config.toml
model = "sound classifier"
dataset = "acted Russian speech (Dusha)"
train_examples = 26041
gain_aug_db = 6
noise_aug = 0.01
time_shift_ms = 100
input = "waveform_16khz"
targets = ["emotion"]
num_classes = 4
arch = "jasper"
norm = "batchnorm"
activation = "relu6"
channel_attention = "se"
depths = [2, 2, 7, 2]
kernel_size = 11
wave_channels = 96
wave_strides = [5, 2, 2, 2, 2, 2]
widths = [96, 112, 144, 176]
mixing = "cutmix"
label_smoothing = 0.05
loss = "cross_entropy"
init = "small_normal"
residual_init = "none"
optimizer = "soap"
beta2 = 0.99
lr = 0.0048
beta1 = 0.9
shampoo_beta = 0.99
eps = 1e-08
precondition_frequency = 16
max_precond_dim = 1536
merge_dims = true
one_sided = false
adamw_lr_other_params = 0.0022
grad_clip = 3.0
l1_shrink = 0.003
cautious_weight_decay = true
steps = 4600
batch_size = 256
epochs = 45.2
lr_schedule = "linear"
final_lr_fraction = 0
warmup_steps = 90
weight_decay = 0.1
adamw_weight_decay_other_params = 0.05
Rows from block 10, named by matrix and row number. Rows with one number belong to one channel. Each number is 128 + 32 x the weight over its row's rms, rounded and kept within 0 to 255. All counts start at 0. Numbers have three digits each. After the name is the row's rms in percent of the matrix's.
# convs0: first width-11 conv (model.blocks.10.convs.0.weight, 144x144x11), inputs 96-101, a 11 kernel for each
# convs1: second width-11 conv (model.blocks.10.convs.1.weight, 144x144x11, transposed), outputs 96-101, a 11 kernel for each
convs0.19 085:138131100065091074139110083116104157135175103196180142138109095108109176086159168067138163130150132156081074113130146051145146127100130159115080103077143144169128111097109140128121076094102131107077
convs0.20 087:128066101070115109093121144114097103123119074112117115119114116107053198140140169130045119081165132108072142149127082118152184144187076152111094116119059111078082090094165162141054114126139193128150
convs0.21 082:103115107131123129073157092125181166148183149150078101154125160103133165067152163132069074116155125079082099133152141146100142064154140134126052092136099165088150092161124119120129149122112124137114
convs0.22 115:145153148124159116129128115112119048132148130175126135110125148090130168144112160123053116206133157111120135162143161198088126090138103122129060126102133109120058160080115110121108138138178113122141
convs0.23 112:066163124106084094143118094108143168121099141136089137104140151130070101134123115107078172163093132124122130171143124107121116074092114171153130121121127115145180162130092187158080150092133127115129
convs0.24 098:098119124078130087145145099098116156167133110080119124166124118143126123125111099112133089132125106117113120098123138142138148133138067113160188111111151185126137119168130137192102147152161143117133
convs0.25 064:202141115102063090118127141115230091084131120124155123102082128144093149121120160142085118109109125129141115088078131126088123125143145150122185135109123124168100120094124135146144160135135061138135
convs0.26 072:128180061088065023056119096180116154097091122115102066110069151179112131128114142172089112143106062177137127126110161116134159107164121154110174162146104097095118078167130112071113109122106107101058
convs0.27 109:122135086065091084097165158128079164139094106122069092140134162129163132103151127189122244078119100130173139130153131182097122124107144103098159163156124132122111182102185155167115153110098129077152
convs0.28 099:096220201107124108124195144086146133095107124195057127122147100087119134085125160056182155173111110175116200113121107152146146167092125152103115199126067159095106143164118187117079165174047137161180
convs0.29 072:078085128184119133136138121148128098138129081129140144154105084100105138147122110125154167116152153079077137083106125109137134136184239146141132151153129148109109103179197145107138191128158135079091
convs0.30 093:147104090155141123130069212130191091129122161128102114070128139133115141046113098146113116108142043096071144124131129152173149118113144136127134130202107146137096110168109140145058142160116121124153
convs0.31 099:068124097135144191097153112157137120113166151126157089113138168154137078175127161156092086102139179120077089089137156122092120158146088147160108122131123189159133090089138083164138179104152159083117
convs0.32 080:115102113091188124141187102135146113137153130163132130129084143109110172159164149148126063133132073135063106074116048144166114111111110129139188174113127124095138173138134157196151104121119186132146
convs0.33 108:145124113179157145132114173130186091196112129099133106132048072109166138143116149141103124153126108155121121134148148109145082110144102159107076125127131168108115141131099112165087174169078134127160
convs0.34 095:144094119089136062095081092133133156100140137172121164100130164129071125097118195050099126082195126147168107123090152131156128130155100190105139146140168109117059146124106120151128147131106165181133
convs0.35 075:101068100065081044123145195206129165149163123154143127117161133122095114146115153119171141128105166139121140172155109155174133124126072137136102123094106132040094119136176099086116106094147160113113
convs0.36 105:180119139080108074159067138234136102102120115139137164104118156031102203122138119098122170166077180115082133124097085060184145173092133104133111128100171151127091175108165128109165131103089090218158
convs0.37 128:071099180119159174097127140131141107170175066096095140082077148084069161128127092158149150140080136074104158134159091129185150095138095136113122130094117098143113094153075083158131114122120121115119
convs0.38 121:085108145132084150205175174158107156132140130081115177098095124138113131144159123105056112234159093142093111100094201119114219109139079138090166101124159069143108079159045160064133104070150182091131
convs0.39 092:132157125154131158190138150120206091104149160130096155119095113119181134107081094098160146180147116117106095148117106143144153136089156133132170090089129150103107110129087091155105135110113163115100
convs0.40 118:110169140151125148106155135136156122096110136135155136157080136140094143108105133094180143104138109105105129142108157099153138151126137137156121165135126215090128127078086204108135132130200151130085
convs0.41 123:134082112103184101134074119118171095157104190080124164073059176132156127058097084170085108210138115096155111182148153128136126114133151137128136177089087135126166118137134106163116164153197103135172
convs0.42 070:153094100105131123134076067111097097082113111131136124069110134139213083150143112118139157084076047131147128129127155154150138167203079104136131127087133116185120173137188204122103108066130090134167
convs0.43 106:095123199197138197103135107060055131118177117165122125144104156162201081123140097153089110149130087108149104143131169157192116146110073131185133135138140119117139099137117164156118168154158100112133
convs0.44 106:125114103165216119168141127137146128135142119140100176137132158108130165137116140093071139156091157119132128129172159124133133185135135154126128160114127115165100176153118060136100123121123132158125
convs0.45 111:088127140117103148153113110114178080107152118124095179128130153117181133185152126125072104186158168129134125128116210128126120125136085089143115112170133127137205130112128048180102092098186125096167
convs0.46 084:128141119126122076128134110126051117141124150135163107122108131136123165164131161148243111148133147135143159165098139172154125156128145184158087147147148161125138129195143115125111133103137032121123
convs0.47 080:228154068080149124132111157143160123127113157137131146128150158137100110127143131134114108190174136123125188136128093148140124114094091125140124131113131108156137225131100084099107113141109118107138
convs0.48 127:109156147097125084167136121110132146137121157136120151123173144119143141000135191090104170119149115115115159137066150121138146128131131146118085131093159122163127172127065125151120129116083111145165
convs0.49 112:138169084121113084033041144152145159133097100093111114179110124121061132137138092104133110203080142191068143121106136114124151084177113155136128136172114075157109177140185072122110182134026152157101
convs0.50 121:142125164171063091141085104154190149164095142155108096131102123109108222096093171105151135082154128132156120142087155182126103086145123111116109098127196104069134132117107138196135125114093110088119
convs0.51 089:106117110152115130126127117125141142092097184118120103165151141139142133231085126130172162152133107191099135184160180137147153111107176159163120126128120194048080141124144166084099142195123147099168
convs0.52 099:113094124120141118123071107121177119076144100146143209086141140158095127134104103135078161123148143161170179115161140120091106146106128136163144125121142131192143060127104186145083100118156051177107
convs0.53 083:087087110149154128118107132128198122130137164086086088117093095175083143125064138096144043132122154142124094115139145089090126130101138099136133124160132089087138142065145165129185151168124150129122
convs0.54 092:085140157109081064120154145131109143087118160130151134107124103121150115132121135126132082152117177075154131162125167118156143179186134125143169106117138162154123184127114127125091099103104137090121
convs0.55 095:142140128122171195153149121175131098152146135175075144142097146127102108119211161113144124100147105108163145140142120161143098137157163147114079096172136070108120109108151094189141141085121125087130
convs0.56 113:160117108133144096121133118098101124168147151135125119115128146126119097120185126163108020161169082119137195169180154109128098125096127129147117147089192096129143155096066127181114135126126111132110
convs0.57 100:226122094078153083167125096106143138081135164169090081106088131117171098036150080118060145108159119141098197066127139064074173178098097118108124134127147120114144126133169085114137194110126124154135
convs0.58 100:120137162117110121133168114068129123131139130124134129131128181115053189064207082140120203090141167132124174104140093135135144124181119150111110150155135126161133136152073160129118095180126210148136
convs0.59 083:086140141206145174129095178092197149126122084113099124102123136099228034173157075190084138111093091083146119090132123172120147072170148119095112167153126140109138120154146124126105179097134088128135
convs0.60 128:121160162095114176124153073136124163161104107175096103174093110120159087152098106144078185121078171116110124124126138144147097153098061141144097137105111125152112138176069047129142123086138167171038
convs0.61 118:050160152131052106126093145138144108092142129161117089116099168140129136092147096095118160145160083127097144115126170100166157103136117154129071057099183128118091125123153102126088107215106141130090
convs0.62 110:141057085108155187101164055205127129152175183088126108120163173150153098119088180155085132184096196100156169085098113074179110138180052075146137111164218109128138093093133156154181156123130102135156
convs0.63 119:101124094146134116135129061128128118150092137110096109200141115167155072108133172107083131230070127145132118112118126111151113109119123123080069092127172116105153128165039146156109145153125124122190
convs0.64 079:118142161205109141105167190135092161132134210157164113096145139103104133176081124133108108073157185129178169120116128131071107097123173138115083138099118124154157107146205186079149173156146133155141
convs0.65 074:117126143157119160117195170134148130116117123130040080093107138084143209179102173190139106117128093077099133093089109125112181135192121088098082119124158122079156154116080122111102126060110097079112
convs0.66 108:119127093127106157104134077151144102049118177066130076152154106095147105196037160115200066110122118157123105171073107099178140115136148152112171111091116139111071120158131121049121119074147123084204
convs0.67 095:122152189168105107105153184203131169116164157125136114100106045151215158045109126096118153083107098160158143154130100164140144094166106181142158135151161165155164189114120109108144199109087171144133
convs0.68 112:109126155109152071130115069147175160119079131128096164129121113110073117192093110032174174081168029096130164149127158132123117112150136074104178135185084130092130135115152148158156125123172098084093
convs0.69 099:143151101178147165127094084143130143210143129107088218123111131134100164095171108115102167113109156136132164115143102164165103132128130116133103130134130110102122146122110164129148143049109106129121
convs0.70 078:100145166151116101139125116162207167136132150162120162134166146104072142134134101076108077111106100130159130089110103106169087071146169154131113076088132136127161133076097090148121097031161132138134
convs0.71 081:095076121088101116128173135142114162121163063131117113156146146095102185116132134156131194110140164137174120121111112128070103111156119085124125162164149112141128124116156120148138103110127118146108
convs0.72 094:109130124120099101128137107179121136110117103095120084126125168140092083105097197111154125197000135116117133137168165109146117128127087127073076121091127125102116124132150135115141119132175085118166
convs0.73 113:121199141108101113168065115142201193138143109115134132149101109141094146144090190119089194155090131153147150151069154177135052111141119154150082080136154149115137145111165112118120119153137030110149
convs0.74 096:138123134100165132153181139122096119121200170144149122149131157113156147112081130087074094107154161083102087145104140124116193155069157121115142124066155129124133124131122117164148145170124137120145
convs0.75 087:119095124127111119125153117126149134104149134141095126073174142106121072116134118099155055190111123120123158129158155155116107157159123135099170165155165104151133123142128040106155098125182144155077
convs0.76 071:084177150132131124105168129148132131131126146135100122067105147134201106183089229127191163110172156146133133120128134115129150142152171108083143143133116127133136086128110138124126120132136115109103
convs0.77 070:145107017067069121120104111174141123138138148152141151118136132131070100151113173153078083125144111177150165134135153117146174161139159121161160142120113093138140090084130087130105118119136128118117
convs0.78 115:110111133189097123112148144126180088072162111157122107140095137147118067133118131105161134112192136118109137158086135114152143079128142078131158048125120189093173138126119153101122168213125140081128
convs0.79 073:096155117159126141115063087088192130123174136116128146103130151127175153103129196084123131151141097136150148186131185072119162122171130057131130111130103105117145104087096124090140105087123137078088
convs0.80 072:139149153113114119114109085103065063100068086130124153131109149139118103153149133169114171097063192087146132134138097100105122116145129125144115175189122143143186128103083126057069093075138052078103
convs0.81 070:088096091190180243150192137128154162128128134144111139131089098079145086127097116102117184124169125159135137147137133122135124169166143112103124090105089162111151114144139146137148144142151178148117
convs0.82 111:139109139105135126153229147120110128114136049127037089096170101140143086091133156093169098196103084116092136111127128097149085098094113157096148127142095077118113100127102154179122098170145126145120
convs0.83 103:152165135086143121135102152136096144143083129134095151120079118156132148134168121122114153062186113121143143154207141189144093132097089119132146083107144113083107143089127113179103118120155128096162
convs0.84 095:125106110109125085161129144057107159140151160100121113134183044116087167152123047161155201113122155131102180099093116116137168114147129101086111107164062128117058090169149133113137143127144132152124
convs0.85 074:116139130109131070135135165071134139083105159127142075149181124127147142072106089177122197102192092124175134136125152097151098093115146169176185148118181166117118151146148100071119147129110165147114
convs0.86 113:079180126139123141107109090095121098141122122126116163088132129147127060138195169147055131165085172108176143106147113103129124110118124077107131097112130125142140181093046204119151133072062128150090
convs0.87 115:102063127144206130173136167106186108128126068145129123139190172168155021105178177132100174075076242085181110142141080157123157112169132105130132111152086145077176148120078122134124090184146188114158
convs0.88 067:128138149113188153128085100120159118085122072062126103060097134156133142072128163131113113100152037138144160164120162209144117109130132174112127108116157089125129117118157107137116108103083117106065
convs0.89 110:161144116088100117117187091116085145109117095148141064126107127161124123124084120156080183114126149124123149186151134140136105149121138133114138122112096080096166100173083167124112142141174109124143
convs0.90 113:131104116160112189103131158134099103144135146178133135178137134121129164132157087131180123059182104113087111148138180075123180159078150139078087132117069181146144116171123092143146103181063182084077
convs0.91 092:130134179109183156182171202122104145094145155173119145151060117088157128057137149179161083174137137139113151110167130134099115123149103127146140144133141109129118114165122079141153170130162165156131
convs0.92 105:141120127152164128150128141095148105146086190182142140127173092102130041128120101135093105175067120117086132110179187176204135107142098115142168143058173167123143115152131219218136212125119088107154
convs0.93 090:179127148085096151146185135157144084112123106114095132090099123108099254035195190155155115148135094159137143095116128135127146147129073136107169092145110100149115082133078151106097076134089094139118
convs0.94 105:124150110248118101103129088152226166116133100107120121105121105141081186097102149106122169129087174125116079122122165193174116076158165097118143132149121190165187124173162087062130118149122136134146
convs0.95 107:140135095118181156156149105119161082126111107145142132147137127133144177102075159168145103150147101108122133140161140101132079133132138112144134137079067103116173124152104105142176119131156203128124
convs0.96 121:090195105149131150131149106110117069148164102069147180161131121159115149082129102102109206147129142177057129110189157104095139168152163168100095146129136065099160162112134084126176137167125102176126
convs0.97 112:201120099121162117116133053175102116126094160093136140125074122129084170107133090199095133120111143116131116111113137162078089169151118130105118149163070168155167155112158125124085136141161138154209
convs0.98 101:109096154199184129150093146133115113109133082151183111120107108138197077115085095153107113149132137124118131113160125160104163159139090124122145096099141098142153165072172197082113133180076126143123
convs0.99 068:125100119104134124099088106119110134150128162137110081077106084080059079113124167167137099122208137141118124147103121114116163103115092105113148121098163163111134173129150126128158175183203183144105
convs0.100 106:148133085151126146111130140125141121014128164114112098104153111103165059106160134121180099089191145146176112136106159099120124166147130075124167140180127124093130115200094133102144170131128132125116
convs0.101 093:077088131094149182065135162084157129157162095153209150168186109136123142056137131073157095110087153154146152135109128130137114154083115124124159120132152146139091150143100094131203147071125146113150
convs0.102 114:161077170118100100100100095128131158142151126053133107194123171089057152115068183231097155098073131152128144153118205192133094106127133179139129080081103117138171126081176096135129133088073185123122
convs0.103 116:193079093141164173120139115129151134133126106075123145121132112110119104130167148158111094134150182182124124085128166092159141111090114121085124112182105143125146069141065156145088119157047159138146
convs0.104 084:073156145136118120062029034063059124090088130129114153120104143084213135180119077185054139199125157173116126128145140113132150146129132097127131129125146125153079166134124155173082143114145091112153
convs0.105 099:115159134171106169163111105111054183088097088107132140090133114136080081217112158101135148192095058137095146118152165129137110122126175078174100124114132093123133113081133129123115161115092138109135
convs0.106 111:182067129165145166198136181159097186099081109134116138120149153130132159114089141203056171043126120147086132119109131131143138156071178088132138175098077116112073142087160167141146106069114132078111
convs0.107 064:146075107118166145178101113114130103097113115103106157113096128172116174155114132112080121119144087201136138113145145149167175149161136154112180142174150091108156080134115148115081132139146142141102
convs0.108 096:176143187162126148133156116124128127152091097112140162166135158107084092089141165122153091172116127117144131187123151114081088137140104097067119100103139072152124163172148137110115128084137128139124
convs0.109 104:170143118119148097145182212047168156127125133129103083152139124121129144096186111123076151128118122167077145167140091093101146161081198059122161088124173144162171139125131155122170109169144191066129
convs0.110 104:143115151126194171180120099108075165125107084094123157123125070132146098142149131164121148148099149130129135160086197097107176111143140057108146171118163149124149108163189106201140135123073170127089
convs1.19 087:094116106155128142118074075076106120132118125100116131123091105160170152078128128126131053120119152113133130133152159140159127118111131071109077146120130145134221143143087067151127121169134173108122
convs1.20 087:076041091125080145141204173164135199181173140118093088119114129156127125085121158110115111164101163137125092086165107165117111086108136164131146116126096128125148104130170103076118145197150169153135
convs1.21 075:107146135129120130112068107185151100152130118120059127128146114125153145160179104094117091127129186115170115106079041103120124068123140103140080175132060072038113098117180205138156168146117135137164
convs1.22 112:155138111137084133044226106128147136137083128145132131192155089142159130091132131121120091108199163162145130127125107150086091152081098149105143163107119130143126142108099138151095160172148138075122
convs1.23 109:126138176175093184195125143070161127118127080108151150110113109098047222126108172132089150093177101143165108154123161140140111123096087139138129185131136106136129094153098143190151088136133116172112
convs1.24 104:153104133107109137156143115100171097087118176171105114122178146147160149107096137166113116165179118113106112159170164126117194128110119095119127111126171123139129149133145165097152137084109115124109
convs1.25 072:071093105160106136163183143135137134142144147107100139142118164182074096116131136161153166133150158101110128088094062090111127140117136127128147154147156124104133127136144157213102124151132119147125
convs1.26 074:085026089084116117107115118139140109150131164158123110117110117145203126128125138150147166148140065062147120110102086141116129153148119067129097101147136129177115129133150126107110141154178151194161
convs1.27 109:170047112104168115131138129133122120115154106107144168166130127137133159133143131121116123173118112114144203230144120111136143106131168126102103083166116087134128140080188164161137091108127148143153
convs1.28 104:163166140021123135168182134138119131120089129117106099151147158108119189097133115160120077158149135125100187118145166115073186159112136136171111159103109134077153145123131070125160108086133107144117
convs1.29 071:093056105161096065121041141098117117105139122131110120095065117157081083093134113115127070054096143101098133089154131108141117090155110138124122107115081062107118137103182109091135093081117104081113
convs1.30 090:172105112154118197191088171152116109101143113163178077097178124113121142152094109170140110134146108186134160175105100100104078132130121150132134172095117183108122138107159167137129113105069137174104
convs1.31 100:175100128129171154186106115090113119139116086178132100099112110110128058105154130082192133053120143148123175101125121107109125150103113152140135095064139074138131112117166144056100183190113095062138
convs1.32 079:143084101039077000069144116137132086134122149181159142127120134142171058120126028091142142198199150112100092127092144141121160181158175170165098147134148177130136123140138072107144132113146161137117
convs1.33 106:170095112170178135128141137054139148143122077129115090125104107104155079113119125101133130189142103156148143115068156129107148086110105122125144193178151118134087128108101197163075156190124082155113
convs1.34 093:119171081136201163109102080131086104102144212159122119136121149134162102148127138177099125101082155114122173164120082155104067093116105194166145137148130111113121188119120109058041150167115130105105
convs1.35 080:176128115132172166185121055101033162181127146120123125120133150127122152112056115136123098118120121128174174147114158142120102097160128118122128127143105136137157130133190174143140137134055091072128
convs1.36 101:074125124146153131193130114099119115099129208115084132128131120087127102149130109234145140121167124169103123123157128110122093094144114134104121022107092131146152148175105119122094151118122121137222
convs1.37 120:111075129167122162132096108170182138120111144155113088170114071177108173100080144101124118152168180133111128117118154126094063200179137114128157114092107158133135151150131145138127159144113157112112
convs1.38 119:121153131162077137186128100136137145152116133081119106108102147134135141134088073157150135104124185123148077091113129194188160120142073191100168207150165085102111113139138135145112166145100122148064
convs1.39 094:094109166117070171164145178094145118103119118111118058115067128112103124137147161123122139122085074178163130092037070138140132138054093110133122134131193098175030047156120203126125139133136129131143
convs1.40 110:125102071155187084181175127106128154140119117103136122140123124131143122135149117121091090146155153148117176085148130125153130162074084127117122116124121126200113123142102132093120098179140144125168
convs1.41 117:076169124183135128091105111124168139138096113156113115109143090143123164077086136114171147143080126163055145136131081145098139188168136114119114155156138103134108159110131222069140102140118168068084
convs1.42 071:127138109136142100031026056082133099116136152152143131155156109079092142131142136131133162160150162123122184146146138129115122166096103100075118097130193190167142121120186111111137074106132160111150
convs1.43 105:150162114138109092101103076130099126153126084144116163139130140123123117104163121141117134131121132117104065098101126088153198177107104128117098176168127131146121152167129168096084131128110092151147
convs1.44 113:113120181135147149165085153121109149123077097175171151124191118054112151069100148100135153115131113144098128102130132150124152158140144143144150167063060170076111104169132145140170130130157046136112
convs1.45 106:133082118105124122155157127074126177088158129136152166131159089135159148111156178142162127117155016161101107177121148170091139118126076149176157138091110102110126129135140096097170129144148176075112
convs1.46 084:139077143111152117091121113164159135134091123130133119101174129120142108110113122190163055034082151140172148086142111084118136155144144086122122088138135156135124119117133113088141130126102083151121
convs1.47 073:115170170160160114141126138040033130130141120142147145143156126154117100144172141125104102103126139153128112124108111108129135179134130158158143084098129186150201136127135111148142146100112148132181
convs1.48 125:185094096167050142140132121099125130121158130117131084097144150099156104156056118153099116093171129141126109124097144142104171066153129121104124149168141133117125131158095126127129173127164132115135
convs1.49 112:162106062184141206117108146083125124087116126107115191136124121095088072152183063113145154158044093110102145131135112074153150088131106144126160131117116091117158120190167077126069113077096185127134
convs1.50 119:088134111162108088170047139085081121148150124167149101068153160128114151144116097118112094163144127092157153123127058122110152129142105111054142100170137108164147121170071180159178157132158138112157
convs1.51 086:015173040161071109163093153185122116100120119148168127078084115143120166123151183112116131135117009127133100108070133139100139121077101111158174148117135067118126117129107138149074072120175113120159
convs1.52 095:162169130170112114136133123168149090174145141122128087093141111125093110184125177093172144054123167175113122138128189160092091081138148132102070144158142127153161108152205115141120144114116110122160
convs1.53 081:153126087120209172255111117081116113145142159196215158131149215131028105134084109093061103032084117096119098133144117125126080115116059071118162189127131148146128142165139143059085106137161148130179
convs1.54 092:128091079133139130098135124142138115098144176092113096102096129090130119142104101197139171136099080132148093139146131177160128093139117066052064091125183145176095175146185182158114133120140140129156
convs1.55 099:130131125088120099154163116099090131126100120139129117160111159145091119151113115101212151109124129128179193148128197123126117078161141129099076128099101102151120124183132096116187117123164192138094
convs1.56 110:160113165107106151108169097104146119139106117107153080105150186115155134066147194144147129131170108172163174137146095092077110124181117132098135123147121136115099129133166128108094105165140114115119
convs1.57 097:149077167155123076157081140112061138181155097111151089171151240125178045212135125151109127124133084140114081150062143176156145136145121146205176111223150109175120127172124134089077165098174137123158
convs1.58 105:162178177121113198064138056094026188081086078122141107072074156096123132155111111126079075153160161136138121155128151092131073150127099120096145129077109122169142083155086126143120119128100112104115
convs1.59 084:209119059153084163143126157088100136149125214143160173153111124073158098145088039100093107050081060086085120137148135166137124137104131091074067122138175099097113140138128156160214130078148120115171
convs1.60 124:138085154160077121131102116121129169128106141152125163175113164112115129087124173137194171108189121156106141135118125123120122133154114121130110173133155129103118127197121114145123106070169122185105
convs1.61 120:186113138084106184153142126080122119111138107148078168123116153091138107120107148119164127155173117149101118140075128095130158181139136134120096207168144186102091108143146186187207112096140106177068
convs1.62 113:126100132129079111097142163173144129116141144121144101138087170164103141127195124121173106103149139165147143157138124130117108146201172060079100121127137163167120128153151130146164110188142128069091
convs1.63 115:136141158132128139155073175152100135159136116134126047148128064098098138115107116236165053128137105191097081144108146188070107125127055127164134216111143106158162115068139082166125122129059092090026
convs1.64 081:089152185143156178055115136164196127152127088118126112137102095085072096148113140132140119106160150100132157138166181119136083076104175143107093129113145108145180139063128134112166173132127116117113
convs1.65 078:122151077130142144165179111143138065073126171118151114149095159150176101119083096092130130159162141147159136150236192129102079082095142088115148111141135128141082120124064104062100106163158158122165
convs1.66 108:122190155166188089184113148139077163111095175132100166174111185135170071070183074117128184139090130122158059089136114138126146114120105128150135162171105105093172087142154167092113039110193026115172
convs1.67 101:182125114131179152169134098127140102168165078092144090135110105144163102132137085160141134140095101154117127127107142161099163152119093173077114135139172144136101106150160127143108158178135093032131
convs1.68 115:088194124138106089182083152160062158184112123110096056182124112167167137166106114074192131094098111083138116134119145091074168137126144067108149207131151120131136110127092140126138145108142109122125
convs1.69 104:136126146179082118127168134106145159098109076126133125139071104129098085131210161120115075141149199155151132140158118135185150134116126087126165131116116125203138098156197117126149145129126095087136
convs1.70 078:134136164159199218164165079130133137122131154168107097091054079131116111129110207185136143122127090129138150113107078146133107143122159141144187137144123117093113085118112147178155139143097131118088
convs1.71 083:124093117080120108143181139170115129123109069107179132178129127122105110107101151071111138096095194094116087188163147168137113090102147137169095132167153108075101112131167157132165174244182128151097
convs1.72 096:116078139153159126131184155163069071170108130157129149145120083094116136073112103130097156117193121107174146128107136062126100159145138155124103096122165149150108129095124091138222205135075100126099
convs1.73 113:118081163133094121055159121113099125135134099163128135102171144122179171097063111176142113088185133149193127121097132141102114113125123139104124127129129097173146113128085150150125091085153111117134
convs1.74 102:077159132081162150112130122187106134122142175163127137147135074127106181128106103115116097163141148133079118133104125116113119144109117115081132137148150182118099112100153135153167142201087121174089
convs1.75 093:113161112085161185117176127127095103112125111133130161123124160160121126071158136115126127136122120135148137174117095088145123166129058128126126129120129122091136152142144103106150176117136125091114
convs1.76 073:117124114080138126156115074139182143144153151129191179132133119132115101118142122122119159108085143104121132080090065080087100115184126133098106127136130049114096091094108090103142099117128125099157
convs1.77 075:147126122113105073131113050078106116191147140136167130119126083114146088106116135124155153099141137108127130216160132181142158116140136133152104108121108093080117157107154087147145115107123124094071
convs1.78 119:135076161087172192203077179084125148102146135097112129103142217121115188124034095183124139127150099116104084145162060126044142154166132090143126154142159153152130087130163154119117188130100140135152
convs1.79 073:106164191249131099133088116019077134132170191113104131113096161157143103097155116103079151126128119093107130134131133030097138128149154188165117073092122088097061070043087125148165149136132152178143
convs1.80 076:163095146086154144183162107088131110121074098113110128171183122124062129155134060078106103098119150134105119110099130104134089127136166059083086092166129140112108122109145181161153152155125133122143
convs1.81 076:128142143172204172114083109119174138144141142065116096132113125156199096165130148118123138132168128093109110091137130147128158132147144157172134167139137126097151118074089088101131154154143203155119
convs1.82 102:214090103053207098163141082105068099134178100147189123102106086126131200104187143140067154137196117107100131057109183129138152149140076185111125200092118163107158144107188154082027093042117203129108
convs1.83 107:142108129123131066112135101175129127062142115164130152136130105118122164108043172173140093112156152128129171145126102152098143108135197121157165116113143145081142131129125126084155124059180155122144
convs1.84 091:129162097067126145088115125119133134054025159154114131108137168136109099175154117130154203120073134120055051117148126131108116125140109145195126124069129180151122061147161107138148122176104105161067
convs1.85 071:108116152093176213121185125083086139161143077071090118113107061066182081138105092118152122131143126110124102124134112141129126113107090111101151114152164101147154110150121102143095114108077164125174
convs1.86 114:148129096127158086140141088079139156109121119115093115091121146158094124076139104156061117094133130166136133125088162111094060094130091095128190135100136158130127070146088123119105086113145115144080
convs1.87 112:161152173154122174105127026118122134163097148135172083139171137114095140161102144166112058151108129148173117142103147079083161174139135110148163136132111150129064159118136186134063103139181132091193
convs1.88 067:175109126128089116109133092103037151141089191144126197149179127180163111214059076098102092143120186161102182176172126129105167182175151183127151131149129160136109127146134160143107067111094129160150
convs1.89 115:099145143086142097131153113094147113130133104139104085166094094170129085100180131066110151162144111173129094142086143075116172148093139096142154123153168122105153116196130059123138130144130097157089
convs1.90 112:131110095149128151128049172130090113125153137125130145133130115124197096078182193083110172211125051128091119143175148102103127142105129106159116113159111135140123138137119132119102106068113098126183
convs1.91 093:114153101176149183123164106168126148121176156133120122128174137151041092133164070113130127204092148091123179141122146162163093110122210143078136065125129181101152090110126185129119131138145255169139
convs1.92 110:106131108146140134085124099148190148131070114190156097123148070097058128097129091075107162185169117182089129093045159112131152174088093105131133126086118164135127173157143140185148125123103100121121
convs1.93 083:120137223107110127160194108175068132085128107147159120097070119120165131110116183118114104151100154106131124093103111109120140084100194138204066120132126127080153147154174042095073117092067127147103
convs1.94 110:124134148133158165099064203112138117142158165127077133161120090130147129099086119201131152155088152119106096084147082170107098146084086097143155182132115117117143144111146124151118115133166094085113
convs1.95 107:104099101127152135104153129156166141155080086101096173205098086122138115116163169112082161142091185148117127142102121110128143166111094149126162133117167100154137086121142130124177074072109106143154
convs1.96 110:122154099103019157087108136127118142094129155106122145051126108113115121151138129121089136140116131131090119139122113191129168113108141185155174105131102122141092138090167152107119114144094133134145
convs1.97 103:147107137102137128101117107139096140087093077183115107098122142116069136153062132153154133105149204133192104109055091170161105115147175032143096100103069132139132144124151164085156174147110157099087
convs1.98 099:124096115163158073109146072164195158178146098102158125172083161148163131120137128142104120103149085114142061113193190159138083143144107127125130141131064126181178175131126136154128110134164118112195
convs1.99 072:139125124130109077129176134138193090094115105131098067079081128136169088065045133135130127114168072100128132084081113133082167192167137138097094133111123137161120184119137153128153160066078069108154
convs1.100 108:101149090086111076112034185112128134143109127112114121173091146100160149144053051177132039109163174104128123132123135108123140074148142169115062111184188151122166186069118123136140146131130135115141
convs1.101 094:072131105079159128175147151154105159103142188084075150107093148165121105076114174199127121187165096118120082084125180124131125117091110153176125067092126162105132214104123130088120138154162133142116
convs1.102 116:119130137117129110163148112160126127121098057129151065130118125146111120134119124053065101108122190137135151145137071153089042086081166081059071156092144146119095119066119146120175136144095081163110
convs1.103 116:146109118120127160039124196104095114098132117088148117145128120119098202101084109189122098138145136204129126161065162136168077103109107146103142176145132135128055138133140147167134144130111129118109
convs1.104 082:173160211185100140103099100018082144143130127105130148175160116141082144120064072123139110133136128098083134101140128155153135142120201191138119111102087090126099136113115122118169221157122126143134
convs1.105 089:127137121143139180121122104184158094141113131098105128118098109112165124071139144157087103105135145149110118069151100126106202199121171145146113061136108131068179154110130185152140065118142131112121
convs1.106 117:064127127086121073176160141188144098113109173082122139114084119152154054138149228091112120145109093170118106193143167096152159096079105138240121150128122141137142105186163131146123131109108099112139
convs1.107 071:124105114113129139109160146114132126121090113109164127098071120116114093172142107116098147127126182178158176134125086111145112118144113114102102084113102138136114091139149143097141132134175187147092
convs1.108 105:107143158083141072108125091144149147088127130173133097139142120140077096087114126146094126110133163145096162128135142172074111095130126106044130094115145164160086113108151146191189130110144228124164
convs1.109 113:119169093154076152096140142090105090107135125099119118121119102112153108078116190128057135183079140161122121100151138145082161130129111142152109137094112198130131104109165153138159130121173112140124
convs1.110 107:146157178077140138034125102135168101180125161113052104120119113126130133142121135123077134155224127121128180146161151154080092150119147148104125123130135134134155136109152148167167141185131082104111